config = dict(
    model='segmentation model',
    arch='resnet_bottleneck',
    init='kaiming_normal',
    residual_init='zero_last',
    lr_schedule='linear',
)
Rows from block 4, named by matrix and row number. Each number is 128 + 24 x the weight over its row's rms, rounded and kept within 0 to 255. All counts start at 0. Numbers have three digits each. After the name is the row's rms in percent of the matrix's.
# convs1: 3x3 conv, stride 2 (model.blocks.4.convs.1.weight, 192x192x3x3), inputs 168-175, a 3x3 kernel for each
convs1.11 103:138133144099111152142134127117110121162103087163102114102140132109149127087138110141123147138108119122143138137117148112135108080180111162110082145108103169122138127111109146109112124118112143136133120111141143145151
convs1.12 095:127125115148116107152127148127120142111100143110140129142100099156129115136129120101101115116079115114122137151071129099145136115114134157147113168171130180152129093115114116108092126128080109126125141129127108136146
convs1.13 110:112117104103105107124126115121154136110124140128096091105109129109163168142159123142116136110096091142114142113094120123065128138183154130154121128146144116106109129157134133141128129144118125153133148132098130166170
convs1.14 094:138118125114126110138136116141134156130115132168119119143130158142121124153138133136140158109146120113104125119139144107103097126135144126119118122183150140127095112117116104101110148141117135151137102137153144165167
convs1.15 097:126125128131111120116098118113110140119133143108150136122131096161099092112135070130088100112101088093139150145156125147099078153133117131130124127098132126154118131147131154124124103105112156151135143109143109090143
convs1.16 087:134126133140125119139126129113114133114115100176147086123116152149175135148148135155125133123145146146124118111111104131139145141137164153156132148157130124173183121131145137142104179158129158147161178160164179168166
convs1.17 103:127147128123116130134153137139145116088133106091117100104093092099094124119145118109127112125140140116116148159116114089159124137164184111143151140138109094101097149180127138160136123125122138150132157148126116106123
convs1.18 114:134133134119127104121159137166166145149162106144143139144136117142145111139152152134121127134121159143139128142142142097130119086165117166107115148120115147148142143143120159146138148118123102084109130119124183107124
convs1.19 090:120117124127108112174126097113129100149093127126147115132154191132130151191127119087149112128105125119138133142165109155165127140123149101139076136124110161146142140097104131074118094142112126175147118136130113100147
convs1.20 094:090109148110135122100133125123155125090126139108125136164126186183118147148155123106154134134132138127142120095128119138110105096114173139154157142111123124132137136143141172131135154162123132104106107136094144077089
convs1.21 093:128142138141169142128147129117121116118097103152162091160137134187163155155109113121083120124104100138120134129125130095129091099097102156148169154113100120138149144128156129095145140148117154156147184143141160164173
convs1.22 097:128147140117134132132129109127155130117116136102120105120175159155124150102136157129143152157127141142123140144105161088129160144142152149112158132136143147160131131131125152141142170112119140164141124141155120167160
convs1.23 101:134119146136125123136144134102088108083109101133138118137119116133105116119159104105131119119149111111123105105141137109113149135113108125120119094135077117132161131157148136115122132136152132171134142145104132091115
convs1.24 092:126145136102111098132137126124107120105119136107100138121136124116104069158142144124130122112148116131145157106134166130186125097155153173141124106131155130132096114151113142124117130138142079111092121117100153125132
convs1.25 109:106132134120146121115129135131137155137163125100153113126158152132150166135167140142111129110114106110119148145172110150132116148125142093107124095133107107131135134161139120109122131134128118129101128143146139107104
convs1.26 117:123119137124120107122119113159167131138100097078099098099164158130152098133122141089133115142131115120135099111104126105139120137135065142133154139131133115164144097143134136125137105119149114127135130136149186144148
convs1.27 090:120118130127125138133124133144080117104133095137100150082143114149115144149126148136103160173126116127107122134155157105131144127158119100131103100164131141179141107134126111132099132132106140140111096122121128106107
convs1.28 096:135134127113126136144120148092138125145073138132114152133138137120112124135098098113141122143172145139159156150141156111128098150127140106122117119150127097114132141115119120107112126114121121130131107104124132156143
convs1.29 094:147116129131145149131140129136133157101100124139145154119103082101118078155125080155148143108136135111103101167178177152132100112081126097097115122143121126151110122153129113134108133115117159157154168113124128141094
convs1.30 088:126112135133126135113141137136111121112063078092082099116144139102108131129155154123160120132132110141160129142151125109147123103137136163101088157130104120112080100116144098097153127149152126103125082104127102107116
convs1.31 110:110108113111113119133123118059086088135120100138126091145147189120136123155127124131125142132154155100094098139158162098115136151154135127119148121128137116126148110117112141122117110155122155153114122153123163174138
convs1.32 100:134138134135115126148143141089132143126084124147110138121135120155150146102112099116108114105100131128121150129124131120099125143156188120088117143116125152144144075136118124091109167099108129118110083144132135116106
convs1.33 112:133132125120121147104133112081100103135119141123150082136112116118130113119138151138141151151129116129136138135121139143117118104121106127106130104085103184127139126135173105150138109125108123137111122153116129124142
convs1.34 113:129115102115123104123114111144119113117121124138125128079116149122119105133123148113101107148128123114134133129118113149144089147171153143155157146172152142138158118120122118121107095168099128107108127109100095128116
convs1.35 090:139122108127155094153143097154131122133137128122096112151143175132110148158111151122123146110123149110129130101114054138159088120136085155145104149155095126149100107119149117110133150106120149145113128157148136132114
convs1.36 102:155123158126127117120141141194167152151118074117140116093138109105086114112105112113134156124109110095116082125108144068082180127115156109096104118134088152089085139154125133130131162137137113129143088119137125115132
convs1.37 096:137135146145140125139130145112128135122146120112107132104143103116109126128126124126135137136106126138135135125118114169102100134152177157156172125149124087122113113121088095117104145121090118124093126141119153161151
convs1.38 098:127110113129114106120124145124116117110126165083113105129144094124116102102131123133118122129143132140157149116137105170134170155137143143164175150137138164155129103080097131113150093080107131150147154118168123120111
convs1.39 093:131130114132136081126119100139169115154133155088108151136126113062084132125113104109100134122129149141103122140133111140168145125147142138138156119158148153100122086125117119093097090150119117117124080113106115129102
convs1.40 094:148132145133121138113150103140141181123109142154096101153146118128142107110167149121140157140120130134149123171095106124149172104122107121149148101131152101101143138147145147168153168172155111118126122142158152124137
convs1.41 091:128167126156115138133130152117123135117128126142132153147114130089125142136172192128141129122120132109115125143149105173145139131136114142093146120100129140158155125105128078156144117133107149159145129162153110133146
convs1.42 090:144167104139139158134127122147145096101144112104139119132171180158170146132092151141135116138149144170135160155155075172172146098126126148129154093105085104118098148157127083151100076126096131120105159161126152119120
convs1.43 086:122160117118095103158132112136164143164132141150124127122081096098130110149115086140123124150161149151093147113110171140111130160146156174143082108115118143122105110092118161146119124120110138095157174140148124103103
convs1.44 119:106141114134132088143127127110139156113139150078149136163098106137095118178101130117100087123096112125115128123162103118142088158109100144106145132138146135124134124104114113105116130108138131114129135113144133123144
convs1.45 100:126155135138165143128128143137136124147149132128141103093132121106121153161118177137103104137116121140109136138109073142125109176169140160126144134132139135111120151126131138131094152120104164163143157133128178143156
convs1.46 112:123118111112120118135118134103133143090076111105122164143141156115085140142112093139121133142142141110117124119136093116133121108101122129148124143153107120110158133140138108119144125154140133169147158114099146143121
convs1.47 097:131126105133119101151104096126111135141114117159124139123124134163177150144152132143123126127117152136125140138109115142144162149164135143112144137128153128133164122142143151164148151122129155155145133133178121141112
convs1.48 086:115132133141166118131141119112106108043103105122087114142141135167148141164146158147138143103093115128123129093136139131136104148137135130110116126116128137142159120086131143161093183144111151140163164151151152138164
convs1.49 100:126125129148129110104121120168149126101106094120140122149145160131124134134098128143092079138098099165162128104108095159174151097162143167103146118141136156113145155158173150125146159124168106134127116135109108140164
convs1.50 098:120136146108108127124126136112088098108145083114113070112100121096103103113084118133131147147131100112121153157118132140138156114125170134145104099118129145146113131159132109126137116128150127152143111127163147125161
convs1.51 076:134119140155107119169142130118091111127092136113136111120113115170189159116091120131147105143118112124100107089115109082102112135126144151122143126082110091116086130128117132137130171123132113135162095099144128119139
convs1.52 106:116118121156121159143121147110148099146151121105069136118116105138133114098104076139140128147128131114112114155123114144136142152128173165132132146152147138106085096102106104117111118113111067102115130150134111142133
convs1.53 092:119157124112133121138151152106142134121141123175139109129142124130096109116108140118125165137137165121153135140095154125137144126116164124146155125119092126069058117111122103095137115096169149121110125111152133137143
convs1.54 101:112151127145125132158160122130180122145104107105130121128139118135122113142154136121127143109164168118163142156132143135142138144186127114124153124155167144115154127121169148144172106161147108139153121106135103107152
convs1.55 098:143099111163122107124108093090089109105138098129159155129117136128101089148134158113139122122129144101137140134132132116123127136131102133125150151171111146135113142162138151118130155138120152125083139115113146136172
convs1.56 107:112125149140112125122113131139134111081101090092111134146200182146159132131175139108155148134127117135155162126132125110155086108114186093142103119152150121139112133139140136119147150118136124183166142130141130149150
convs1.57 102:102112097117132119116128119070103099138095153113116100115150135126144111123149130106129116125129117153159145163124135162103081145107122135117097126094174115097112072119090140105093101130168113082128122135157135141152
convs1.58 113:123151138147131124122144120113071108134093052126120093171156131122120109131157121116152160123141150140142129193173139143159126131101140115131136117131122121098107143129138141160138127133129179173174159156143153160162
convs1.59 108:142131149131143117135139144123154128161122125117149190153120120123132091111111125121135121115120129135119129116097097098149142137157137155154142115136155164139169110113110115107132133148135105107110162123126144168132
convs1.60 114:106115106124122092124143119147110113140081079213143189100108109123120155126107104122140138128130134122135128110108117082127128120142183136130119108165141133131124115151115122093101149126139121150140125107168101155111
convs1.61 099:120139140135132147116105113069143129167142138104151081124110134120134137113100101144121141137131168140132120118105154104110144077097082130156154136146131127087137140112105158121143126134133127131147116103126147152153
convs1.62 102:139111111127130121116089172102133148098083121146117142132104094117152111125110122153144134129118126138139143147138125162121099156117097104141150122153132141123130128097129119125163148066121129124128093139144123149158
convs1.63 114:120150164122151147129138130111152136144159153155151126118109097136131137106123121133140129129165135119122121124166113144155119120148133167127127177192140124122096142122108133154134142129115137166135139122148117124144
convs1.64 084:149135119149135154132118119160133130187167135167099121115105133126131155162151149167104133136126118110120111145162104157122133144182149127137137109083134097098094136104132147119103144115129132103112093125100109095112
convs1.65 095:132124140138129144130149099080116127123107119174150120077134105093140131112139128133150138148159156124107122121147165156152136142152131135131123122110102116079125112116105102119080120133101144123161133119118131116117
convs1.66 093:155138125103120119133127143127168095125154157123188128150142120168162165159135155140138108107124106119134119120117095151118115145130100125133134147121095127096117115142130103136128100136122109147105123151095120097143
convs1.67 107:121128134126150136121126146110099101076087107137087120121144128113102139132145157136158160141127133138147144146126155109164095120136133146152131122125165120134158132138100125078134129116111155131132170108083142093096
convs1.68 093:145131135122145130137131098165161166211190147116085117120138163138147160121106165137142149125118129112138128128127153109118094100104092139134132118145152159120127127175132140165172149124132077058067109080090059097060
convs1.69 094:139123145110137121106137163099121134104115138108116141116098100110101132116125123127086128121124135128163158119123107137131150085127128130126171136145165154132156132129107178123119146148156115101122162122122128107101
convs1.70 092:142122132111125135120110147140112119122119136101101115134116137111128147154108116135129158150133146123117151170124160166124160156139152132146123092112144094108142099111139114117144170086114078095117099087084081114092
convs1.71 098:109117136114142136113139114137191162168107135170144120134103148128106156137122146105130133111115096129109159133168144149154108133124123117154134129124132132120117086118106114098102121087108118141137118099123126132109
convs1.72 110:133111123141149136131157154159102143148132156125100123143108135102108103139158136114157119134112151140125137151152132132160164120141131132150162124174128122122137142117100108104113114125108138121128140131136114111135
convs1.73 105:125114112118150124128120089144069087120132062117104116150190167118130133107151122117099108127122109140112098125130126095150126116113101122137113164139154141132161119118114093098100152144130105131104103129121127156107
convs1.74 092:111103152112130091142151130107116107147160118145119159133122127130134139133148127128112116129113137119136133151146133135177134138172133125107097127103114087098131170163138158171145149176172122105124135119131143144155
convs1.75 091:134141129154127139167127132134144158132142158132130119136118132157120127177128105135120126129107118137138137148120120110161102109142070143172172127152140124101127169160172172140101119127124121136140120148127133139138
convs1.76 094:127119119092135151116141159171138140127133143115155185104146125118183139125144148144146122145144136149155140128145129144139170163118133094145152127104116146171102155131146140114113153111106115151116098116086102098117
convs1.77 086:115128128128145151125154152176134113167134126142154182092142125110166126110129151117111114115123073110099103114150114117174165097188142109094106152109130102095156128148141138127152123125116133120119138106071133116106
convs1.78 113:123114122131124126112114144120145186107106150129099155154125104150138115116126129101110114129112131118085121147130123103096128115128169148143146153119128169106132138147132131122132143166131115125134126143130116175113
convs1.79 107:137122139144122139132141097129139126125106125159177122116082118101121155118141143142124121136150115148115129112148137076117148114152155151119130130111107150116098123148134118165136085126172110155128148192161088130139
convs1.80 097:107127126114109106126116145179174131154093087114129145148101116163176182176143128128141169147153128152151117116149125098131091137181109139094107123099105119114106139171129108169130122129147127159114121135138140120128
convs1.81 106:109123108116120098110091111134104137112136105103124100117107100131127128095111130116125136105114143119135133088133144108103129112137152142147111112083107125121101113132130129111134116145102130116138139141119139102138
convs1.82 122:125136114156124112127121108119140135105131122115100083123117146119137124128100120121096125125113137124124117114086135153074154100158141113130146110116137124135153139132106125125109106103103146115111119139143085119133
convs1.83 099:145149133147134134132123147170151161154133147184142089132119107082132112126133173142141149138153119177137154122096140117130129129116154157179134127123108169149120120131105150152143130133108094118099104098144113135124
convs1.84 095:140142098136130119109155124167126127165120122143159108134132101149153123116160134121145126120148124140139162158158110135144129146150154140145162117079122090099103142100103130142139103114135119163187109170158113152159
convs1.85 090:145139122111126136137141150119124086109075108132116150124125136123133152147144133132127127123128132120094113165132087174129077179177082105120141135131110137135134131114138128137134155137138116141107104111122161133136
convs1.86 104:127129106133142136126141130110174126104191131120186131122092110133147178137132123110111120080143114119109104133079098118096159145077164160174132144157127121196099101110160105153128100148133129130111110135122101116101
convs1.87 104:126114148134128123137122125126144144116103151159138139126105105117120070126159130113112139110108128115103108149164181178175149191102105135133108127132124132096149110092112140128083143114107137157098137120104126135126
convs1.88 100:169124131151132124158133114160097119213074123186107141132145125136172124145143129098128097101145137136152144143104137151073125146141148140142151138147143115113147153133131164095113123104105132107097132122130123096156
convs1.89 123:125140132138115123132130131131138140148130120155142078124128160135152152104132156140100124099104116141089152131123101150125111152107173108171112123111111119160169134126103130167096096123143125128118117117134117116141
convs1.90 090:108146101123093113128096109153162093121149155153153182152107125131107152098073100120135123135134139120159133137082098145169135107139095090120130107125129147143170098113133159171167137148128118060117100086069103113097
convs1.91 103:124120151137103118120114120180131136158184115095138142129098084137128181129115168136132178133126138129141133145146183151115123141173116139113140138129112098147138161144120149114167108123112135122115116137150091128110
convs1.92 099:119105115109122152118119113112119153122144137110109134128123147152142126157142146128116147127127137129118115108092126156103126142108107109132132124143108153142142127132130116117112110108132100082105106078101105096115
convs1.93 089:127130110122113118119122124112118136117179117127135101153126103106127136109131170126118133108123120146127111205125129178148170147115100123160125116136132107122125133163140139144190160125174096131075129139139153143140
convs1.94 095:101156127136139132117144129102102098097129128141111101091117124130173137115122147123084118123123117122102091131156128115148154106144176144116149125116140141105124089106093081083118116095130118137133129133138142154117
convs1.95 099:133104111133123134135124120129128149165136151110093144116103092151179124126088108111113143135161121124159152142090153118105120104123133114127133133117113156154156129123136148141117147103132099084099133131136093109113
convs1.96 112:127126126154114144137128128110075128109124149128117116124167114105108126122121106130142123125155133120136115153187184154134071172179097133129077123116091114143099139138105119111113100099109124182124124173125111133140
convs1.97 111:139117132136145132111122081146158109184195180106131130138128148139135100129120129147138119123129138126105130131155140156087147131112134138169124143164172142117111120120112144159144136121134100124128126121133163149138
convs1.98 093:111098103098096100124098111069107147119121114126148124141132159153118132166134151111140119123113138139100154139135154114102117102123142107133078123119115151161095117089134118102091126101124152131124125114119164158134
convs1.99 092:129138121114133093118127110096122099129117088159112141100109098154141122123161095133169128149160158119124134134137173113131134150168141141116123145149155131128106124146139146150125143125085122090092083095117127083132
convs1.100 089:151137148118119113123120117131148113076117135095090142163151138123140148106127169134124147125132123142139114128129170127104136115152131129133158109119076116137147175157110123135137163132160145130128160169137156146115
convs1.101 099:118133140119117120125138151107182179122165144114142138143138125124124124140105138133129128144137151124143132087089118108108140085133135136162119168166127182163149140125103112117094108122100145141132135115106125140110
convs1.102 096:152160130118127107143145134136117125128135103128138159142118124105083085148091133085135154125139113107138113176179130171173124118121089129133131129152164078086100122131140132116180094159127121122135105119159103132119
convs1.103 108:123128116125136144136125145181132142151099140108045174127140110101128120126153131126125123137130132122163126112152133106062129104140116156152139111147134152133135122112105151124117124107130120118120113144142156150161
convs1.104 123:146117111142130117127163104118143103154096145146201148112106097133135123141168156140147130120128148129123116118100128101077139067107074128127156146114109178166159121127122112121129141143104126142126090127142104133149
convs1.105 090:128129128127114127110136103109132129115116140146113166123102128134162164105117117161121142168137169159136125112159137112085091130133114124108117100122134065127139141099102156143140136141125109083102093141151089137130
convs1.106 104:110113138101129099098133120160167186159174161139118096128111161123145102149144146127120120084126127137134135184141179156115177131087145098145123113122089131135127095148151139178128122116135108101116143170128133133104
convs1.107 099:107112100124122122105123144108131127106103084102101119106109110106106090116092137123143151120131138099111134122117130117173111081105168127119159097131112119118113116112101115094135119120157163151108157133152106132110
convs1.108 095:155145115123123145142131115077098118079087084119110102167200164111163139154189145113130147141115167121112107141155118129129108085125171138123142073141149136120094138132151106139120126190137157175142164213181196200188
convs1.109 095:127107126122148141138110129139159127125151139115131129151163172164141111132134149144151155134145142097131134133140148113131125145142119106125146124136122085100107139136101120116090136151144178130160135132127127116073
convs1.110 106:111118120118115138116119150130103149148123102180145164163141148118125164132107113120126101144140113123111128125086098138107115141133171166138146129138127072125134126138127117119129121135161098111143127112116144131156
convs1.111 100:141143138135137143132103114125126149118146133092123121148077151103102123140110108123126132134125132125127103138145116126117134111090105124130145103128123119126117143151141109110103130110120175131146140123141153118158
convs1.112 091:120112137111114121116125155121105118105149110150164111114103133120151176127135125136109120141120161116151114145114107139117175082087120137160122124133145094108118148114119124116151146147137098126150124137155111163155
convs1.113 123:122123118099144114106121118138110105109126120153125114132168160096134120097124141123151163155140163139128152132130115117177137097101075146129156140141157142103111147126132132165143125141147141112137133132141122115179
convs1.114 097:148135153130143135155118144131140131122156146139111216148145159152148188178150160132122136124143125161124142142119108104121080162136113120110116108140110139136112120135118156119145113119116129135145145120155132116155
convs1.115 087:101159107131113141142154115100121139119122141121133144110126133098094123097124100122133148129125161139103122158122110165155150124117145114112142110107077127098110116113123103143129080111125146148139125131121113110121
convs1.116 092:136116126116129132094123131152138136130148155128118149106105131119124075099137138128127122143129133114115128132156104106123170138137142104096155144144159112140087143128125181128116127118120124091152135108117140143137
convs1.117 101:105140146127138119098105143154146131108138098180139086135119143133117134158147171131125115129123153095113119112105094136173162117118137122117120132105080151095128143129114128126087140150098119113119140126115122129140
convs1.118 101:160122160135152121127138135148161123134170140133153094098102118110117141126120131114104127112085105126135123098139107130112141114098165138107108120150096107138139129151128091130146101111124144155176138132186124076114
convs1.119 092:132116146123131134125112109111146153163125168129103152142165151107141133134172162132158135132105160118147134109118101129097141148142138187147137127134144121156167139125118153124156137136104159207191199174198186174143
convs1.120 092:120137129140121116125119117172166086163150117155128104110105138120169162100128138122094109114136141126107125159166127131159096139128092159135137170108136134141146134139138150156163136160132160172129153138090126145085
convs1.121 087:145159151138130158171150140131159153133146142100139155086103138129131119113090116117150129115139132128153121133111114136120141142126130105116147122129148104116105136168133140158127146149132142154141145165131152123106
convs1.122 082:148160153115146134137119098134131166105142133171110141127155144171173148160128133130133092111140114140132124098136133110077099111106103123128155168177152169149106118138151129134126118151140154144125119137154159132142
convs1.123 115:127126129118117137123141135154142132163152148123147149101123138109121111120147110134131118132149131122106118153117065105113103119098129120132117104095132130109123102147143138103129109108141114131121132167164148134145
convs1.124 124:113131128117121123130096112114121156110124118116173139128120121143161166143114120126137123114141130136159143118136146105073110131121122144128140123144124152148162117150142129103118124141137111123118108096127124138126
convs1.125 091:134138124106124123109140129131182120140130111087120133160123182102123116119126148139102145128115146125120120134078081088151142143121168175135143118139102113093132099131135121128119124132106147182097110163132123151102
convs1.126 113:131134118138129122110123127100111097129128142116123130139110112106100122139133137137111127113134128122130130134145098136117100126091131124103129078151108122156158114122137129122126135100117174153142165152114117140094
convs1.127 104:103114124115099096117096099116132136071140112134126138113116142154109141121110126115119149142124124132148144116151144154139120145124150170146150147118102112039108132127143111113092128129143136125136157127119128102167
convs1.128 111:137121146125109139128135143128109074154127107119139120155157156146117132125110145132149147142163122138133112114140123077148113144122108129120149156151125141141136116130115133090090136116108132134151108139160135139125
convs1.129 092:118122127129107151118154156111111134111128144114158152130163132086142127146148177120097101106105101125124111122195145154136134140170150117093112104092120112113101151123138109152150110109149145131148127142142148138177
convs1.130 097:154132145112118098146104105135124102153119105113091128137099129112141156121096137114094113115105110109138125136119142122124101133167139116095137117123099116145145144142099168138123140116138144107154130125131145082124
convs1.131 104:135132138133120152129136130136071111114120167130123151125134130093151142157115132122145140129150129130140132133159121130174125118153116133140152131120176144126166147099119148112105146122132155137130143153090131108138
convs1.132 094:117108131135132140110133112155133165167150120113134116109155184109110134146165115134136140127153146109143120116165133179127131143150168113137148136141114152135096136106145165119149158117136095138097114088103141126112
convs1.133 111:106116134121132157142131127123095127104110121074154166114136132108131105142143095118086100126105125122139140147166109122100132087183108131153130116153098127173136109125153145121115087114130121116123131140141167126155
convs1.134 107:121149119119134149091115127143131144149120111143106118112134149149130177102101130132140117136128128119103156139103145094132142122111165126124088135129103134085144123109122134121128128146100112125138085117158113090106
convs1.135 091:116111106107128162126117132143119167114101138147112118123115147122152135130147149103115124156116163129127123147137140110110114119108125156163168140126182181148152092104128145120132111109127133140155134204166153149188
convs1.136 096:117134116124112110119122131137143125112146087148157158148170140132148122142145116130105095132111154112105125097130142101090145027123120100125132109101124124140117142122131115109101124148136169159126133097117138133127
convs1.137 102:126118133157132141128120119108134164153151162117131090141095112132132170158141174107143116148152163153157136107139129113158151139146149130105110136117119134112097107104146113120105155176165135127121096142126150168169
convs1.138 114:122141124109136120106150109126150093109178068110209110126132128104143114126143095141111100124123130132123127118111124109140161122141149152144111143130140135134085098118109104098117067124132117121145114109150144103122
convs1.139 092:101150129102115124104088097194152134159118102166135118117092096132118108110120138160152115133109127115109116109119134101098123129088117112132092135126123136073130135127108125138136102154115138126122133131115093096121
convs1.140 097:152118106138119115125142148108137146110150113122176160122125131136100149124170128129146118135145140109070121154126083088105103152102116157126157108094122147157111134135168152118153139098111117130135147103144154101095
convs1.141 088:134137143120130150128144135096149092114132102127164111133141126110127113131141181129121137122084113124122110110162177107127098120117164129125126156132152135120138123124126118152136087094094130105108123116113166126140
convs1.142 095:149113139135108112129116119117122065149138125111118108185118137159067113148122131120154139124142127143129112146163149109211181136149127122097136093118123123116121111118122107126139129133147112131093127105146130148118
convs1.143 100:140126128138137130119123144154085088127102101124151124129140116134162161115156115133102112139082106132130146116117121142118117100129162136110125139118120133128151144135134148117105124153149098113071138134120088107108
convs1.144 111:114124136136111130116119113134137132119167124146075066114109115117142134115139114134111134130096136139140157119109133097111098127116089108139129157145142095129127113123095106139117087110097100105121094157127099116142
convs1.145 092:142117151123121125143123139138105153113088114120133159122132160120119152139133180130098129138115119132136124112128133152124112139136092128092099136142135110124135131122157132113120121130163103136136129121123130147140
convs1.146 100:126102127116137135121096129087134087078127102138120076106107119139097130112087140114137154128130120124097121155114143158099092114156057159136155151129158098137155156117147148163139135128128135093089134139143146144139
convs1.147 091:135153110129115149139128165122142086139161162155168153173168155169114125142119098139127137138180153141143151134144130144159093166169174124137095115094110108127112101153154150138140127117152129159163156132146144149121
convs1.148 122:149148134135127130149130136118116112107106133133133130118122131145152107133131117117131145136127137132117141129118142147107119107166133125114129142124222137081164124143134156172142135112145130113130130083119115125117
convs1.149 118:121128117124126134136114114137162124142102144142098139119132123127122113120123129118113121126126151144140149147128137123107101142136106138131161100120196118132158116129127124150110136147131120138133109117135132106141
convs1.150 104:120115114101118121118117134137136130110148129145127120118117096121108086137110099118119146101108125140135117102107123120105101100103130121148120157126130087129098129111126123095141133132112139118120123107116095126094
convs1.151 092:107127114138145132134103134102123139136112118105139181130142115114114112093126108117151131112131106137121099149107116162162163105138138110132112107132143096089101104123132089091126128141134130085087099087093141123098
convs1.152 109:125113119121148125124148107134086089128080136116115138135132149155157135177110129149141120107122136145135142138117061149126107122095108160146131133089111117106175119152137157133142146121158142144141129135124145111093
convs1.153 097:125119100134122122103107131117146158112183179103130151171143179155099180114113090125098108141120119101103102120109115118134136094149100152137137117159118128135139125083121141115142124115135117160164163154157125136134
convs1.154 091:143134142153173152155147164128140134086088110056097129154161166141151153138135134129155137105099131109132133081065117103082083152137077122100135111099101126117163114147115127134117110114061137126127131118118115106127
convs1.155 084:175155121148125147146130118142169146136099106139096088097119140128151110109119165113120135100181162125181133160109143143128143129128112131102157154147154149115099150113149121119108145151108129097131136110122127173165
convs1.156 090:136131118127139116133129110135123163150105126093082131083152122084095096109111106124141110143135148138112118111080143119155148130119143131125121140161113168109132152136124183102152154109137125111077106122106106140138
convs1.157 097:146143142150146123140125121127134100164119119150092136153161179174169163136122140127141138152144148141146143185141157151140139148123109126160151162167148115119114125129111109149138166169124128121145127136116133129141
convs1.158 112:134133130129128136126109100100130151150097144163120141120107098124125138097120115131151134135114150130137166143128122164120159104116166148114132120129139119102115134130164130118125128133113136119147118140108154128134
convs1.159 094:132107113104101124116152106149126109102163120100155168123158132151153154156138134130138140121145131141134132150127110140122154127089137127154107105115118097089110097105096117109110065086123145129172128156177171156188
convs1.160 107:127116156096116135125122133124119151143095080163124122151137135089081129113121123113134123153117141122107121135095138100085158115176172126132134134080120127131135154126149142103118133133150123097106161152132131116113
convs1.161 102:107144141124116095113145141146147134110121119101107116138103141145122122133134133144158153134165164128113108136141135124106088131091154115146147131146149112132179130136162152117149145107116151133127147136135123103136
convs1.162 101:128104143121126136133122116185096099125104136143140146159153119148147189131094154136126116130134115115152126094111102128108097142125122133135118136114089131140143107139120101144132121088116102085112100120142125116131
convs1.163 094:132143109147137135137157145162134116103130132121138103137138132141125102147117104125101113126070137126086105158135102146130098111099145140146130155135115178155142135102152127136151140129119109131133109112152119133166
convs1.164 090:114143114127126109125123101166112071148101103124139150140140126081131098144124136143125139126135133155133142132129138147143147157184176110098108129114145118096110150129127122117134145111127151155163181135151152120116
convs1.165 096:130128128141136139142149131117125138105147129100156158122113122129096133127143139125120114140111116138130156086127101109114103112120126150132145162147120160113160144091105122116116121113118134108136109115129122114131
convs1.166 093:126126103110164123111139141127146122091098125118152125133139119150126112135138113143131150114111139160124141122114080068128185110134147115120151153158149118154170166117146137113153154133153130088093103150102151125100
convs1.167 095:125125129121117145106127149148154142156174112164150128111163156127114137152105137138146173133137126117120121165140167142120164159113123132119165145132125125150153142186120154149144137155119161188153214203133158118131
convs1.168 095:092108131120114153149111128165131108131111139120155141104136147144113142151126104121123104121126103122110146124144112092130151122136165131115135122111090118120147175139112162160148158146123139163121141168102102109084
convs1.169 091:142126135141120112141111107091135126138103140132119128141137133141122128146119168114132100118135113126094129184147078135108097179096132126185179151144165202142138115132159148108150111121143129151151088114055131134112
convs1.170 099:121125141131130153129126141101089115110120120142108151150156134134126139167136122128101141106118136135120118071141172084156154084106116155167163135094147143126131192130132149122121163141117145143142129091118126119120
convs1.171 092:110149130128139116103114128119113127125122153144108184135119118167110101108111111134152106115091136128132143123101153110103161118135113150122120098126120148141118133112144124131123138122116160120143157145112133106150
convs1.172 098:112113132110124124127129091130112137159112143154157152155132124143153164149099134137155143131105126123149152111118151171111093158152108110106120101129159105132111113139108135136137157150139114125115112088095139150150
convs1.173 086:107130118097135131150149112123158159107140100161101072108116123133116116146116103145141131156149131130127148106123118094133155118137146155153113147175079099139082126129138116100115139105102133142125099118132109061136
convs1.174 095:129092124114142145120131115143120151151141120124123131115089088120122101116126086147125161114095084130088111131123125142128139155100110127114144092109117160143142160108150123147116131114139112116120148145116117091130
convs1.175 102:124136129138139161124133139121143120114159110141133131141127158142141142098081092095147110124111119100126095140139112115146105165169144117098125102119117122122125148137137131121142140112148139130104175126121122106125
convs1.176 104:118125146114098149127135160115128086128111106125175175150147139111108112109101139125132151124107112121103109106059155119129173153124092105083115153122151133123150143134119133089123118134130134133145097137141139138123
convs1.177 099:132126116125125123129125107117128144069091158110078089113122125126158132132140104117129129097156132129123121160133166111167126132148134115150130101125106126128093121117130126104118137087127113147130094131141106108119
convs1.178 100:128154113116120121131132125132177167172127156136140129111062132111115130081087112111106121105132099119132124101144129161159157138176127124143146077119135083135127109107103112120115137144118107106106103114139093101124
convs1.179 098:166121132170147124150129149124106140118092156129136127168155145126145099132131129133130131119127136111123127144077148148100140148144136147134125117151152149116111115133144113139124130147137118139152150125142148120115
convs1.180 093:133089114118100152111114133142111149117096152123131130131126125141105102112091095141157140154139117135149138129097119146124162115095137145189175163160156176162166145133120126110146114081108121143147134154105122102114
convs1.181 093:133149126145129150147121123158143179149141094143115097117119119114095130115123128106133158134104122102132102141141116105142100149107112091133131132108124102093142152124092136157095134131102051146107079113086100071106
convs1.182 096:113124117122124082120111121115121106122108092127101119130143131130130134134133156152111123126113064126119118107113125090109123128106084109102162104120216133090157150130144144140136156121131132123168144134134137144117
convs1.183 098:128143144130128122130127111145146165149161159139141139114106100132091052111096070139135144146137140136129157139136194101163146096132168117127114156093108121132112142130142129131124131105128150135128092119080135138140
convs1.184 095:149121130150132142155124128114088116142118156139121158133135100129179114076101122144142172143141179137143155129187114120106113187160135112095110093129147102100121141135144158147170142128167103138132135097127107120126
convs1.185 108:118136141126129119133127139109148115114204156122093103107149115112148107128143114119144121136124143132129168134150158137142084119086136171169177166131126102144136119148150121108148132126130141147158153143161158165151
convs1.186 120:113134142131122112104131117145169145101129152190159200141151121138134137106109112127118127138139135122129110103134133131141121157107091127131128176167150138137116128127130108116136122154131121143127127146105151122117
convs1.187 094:143133126121138106105102131086109051105098098139096090127158111150123128125148148130129122170120135124135128140149156152138088153083069136100164146104174152149150121110095185130146133123136098114129119165156124160145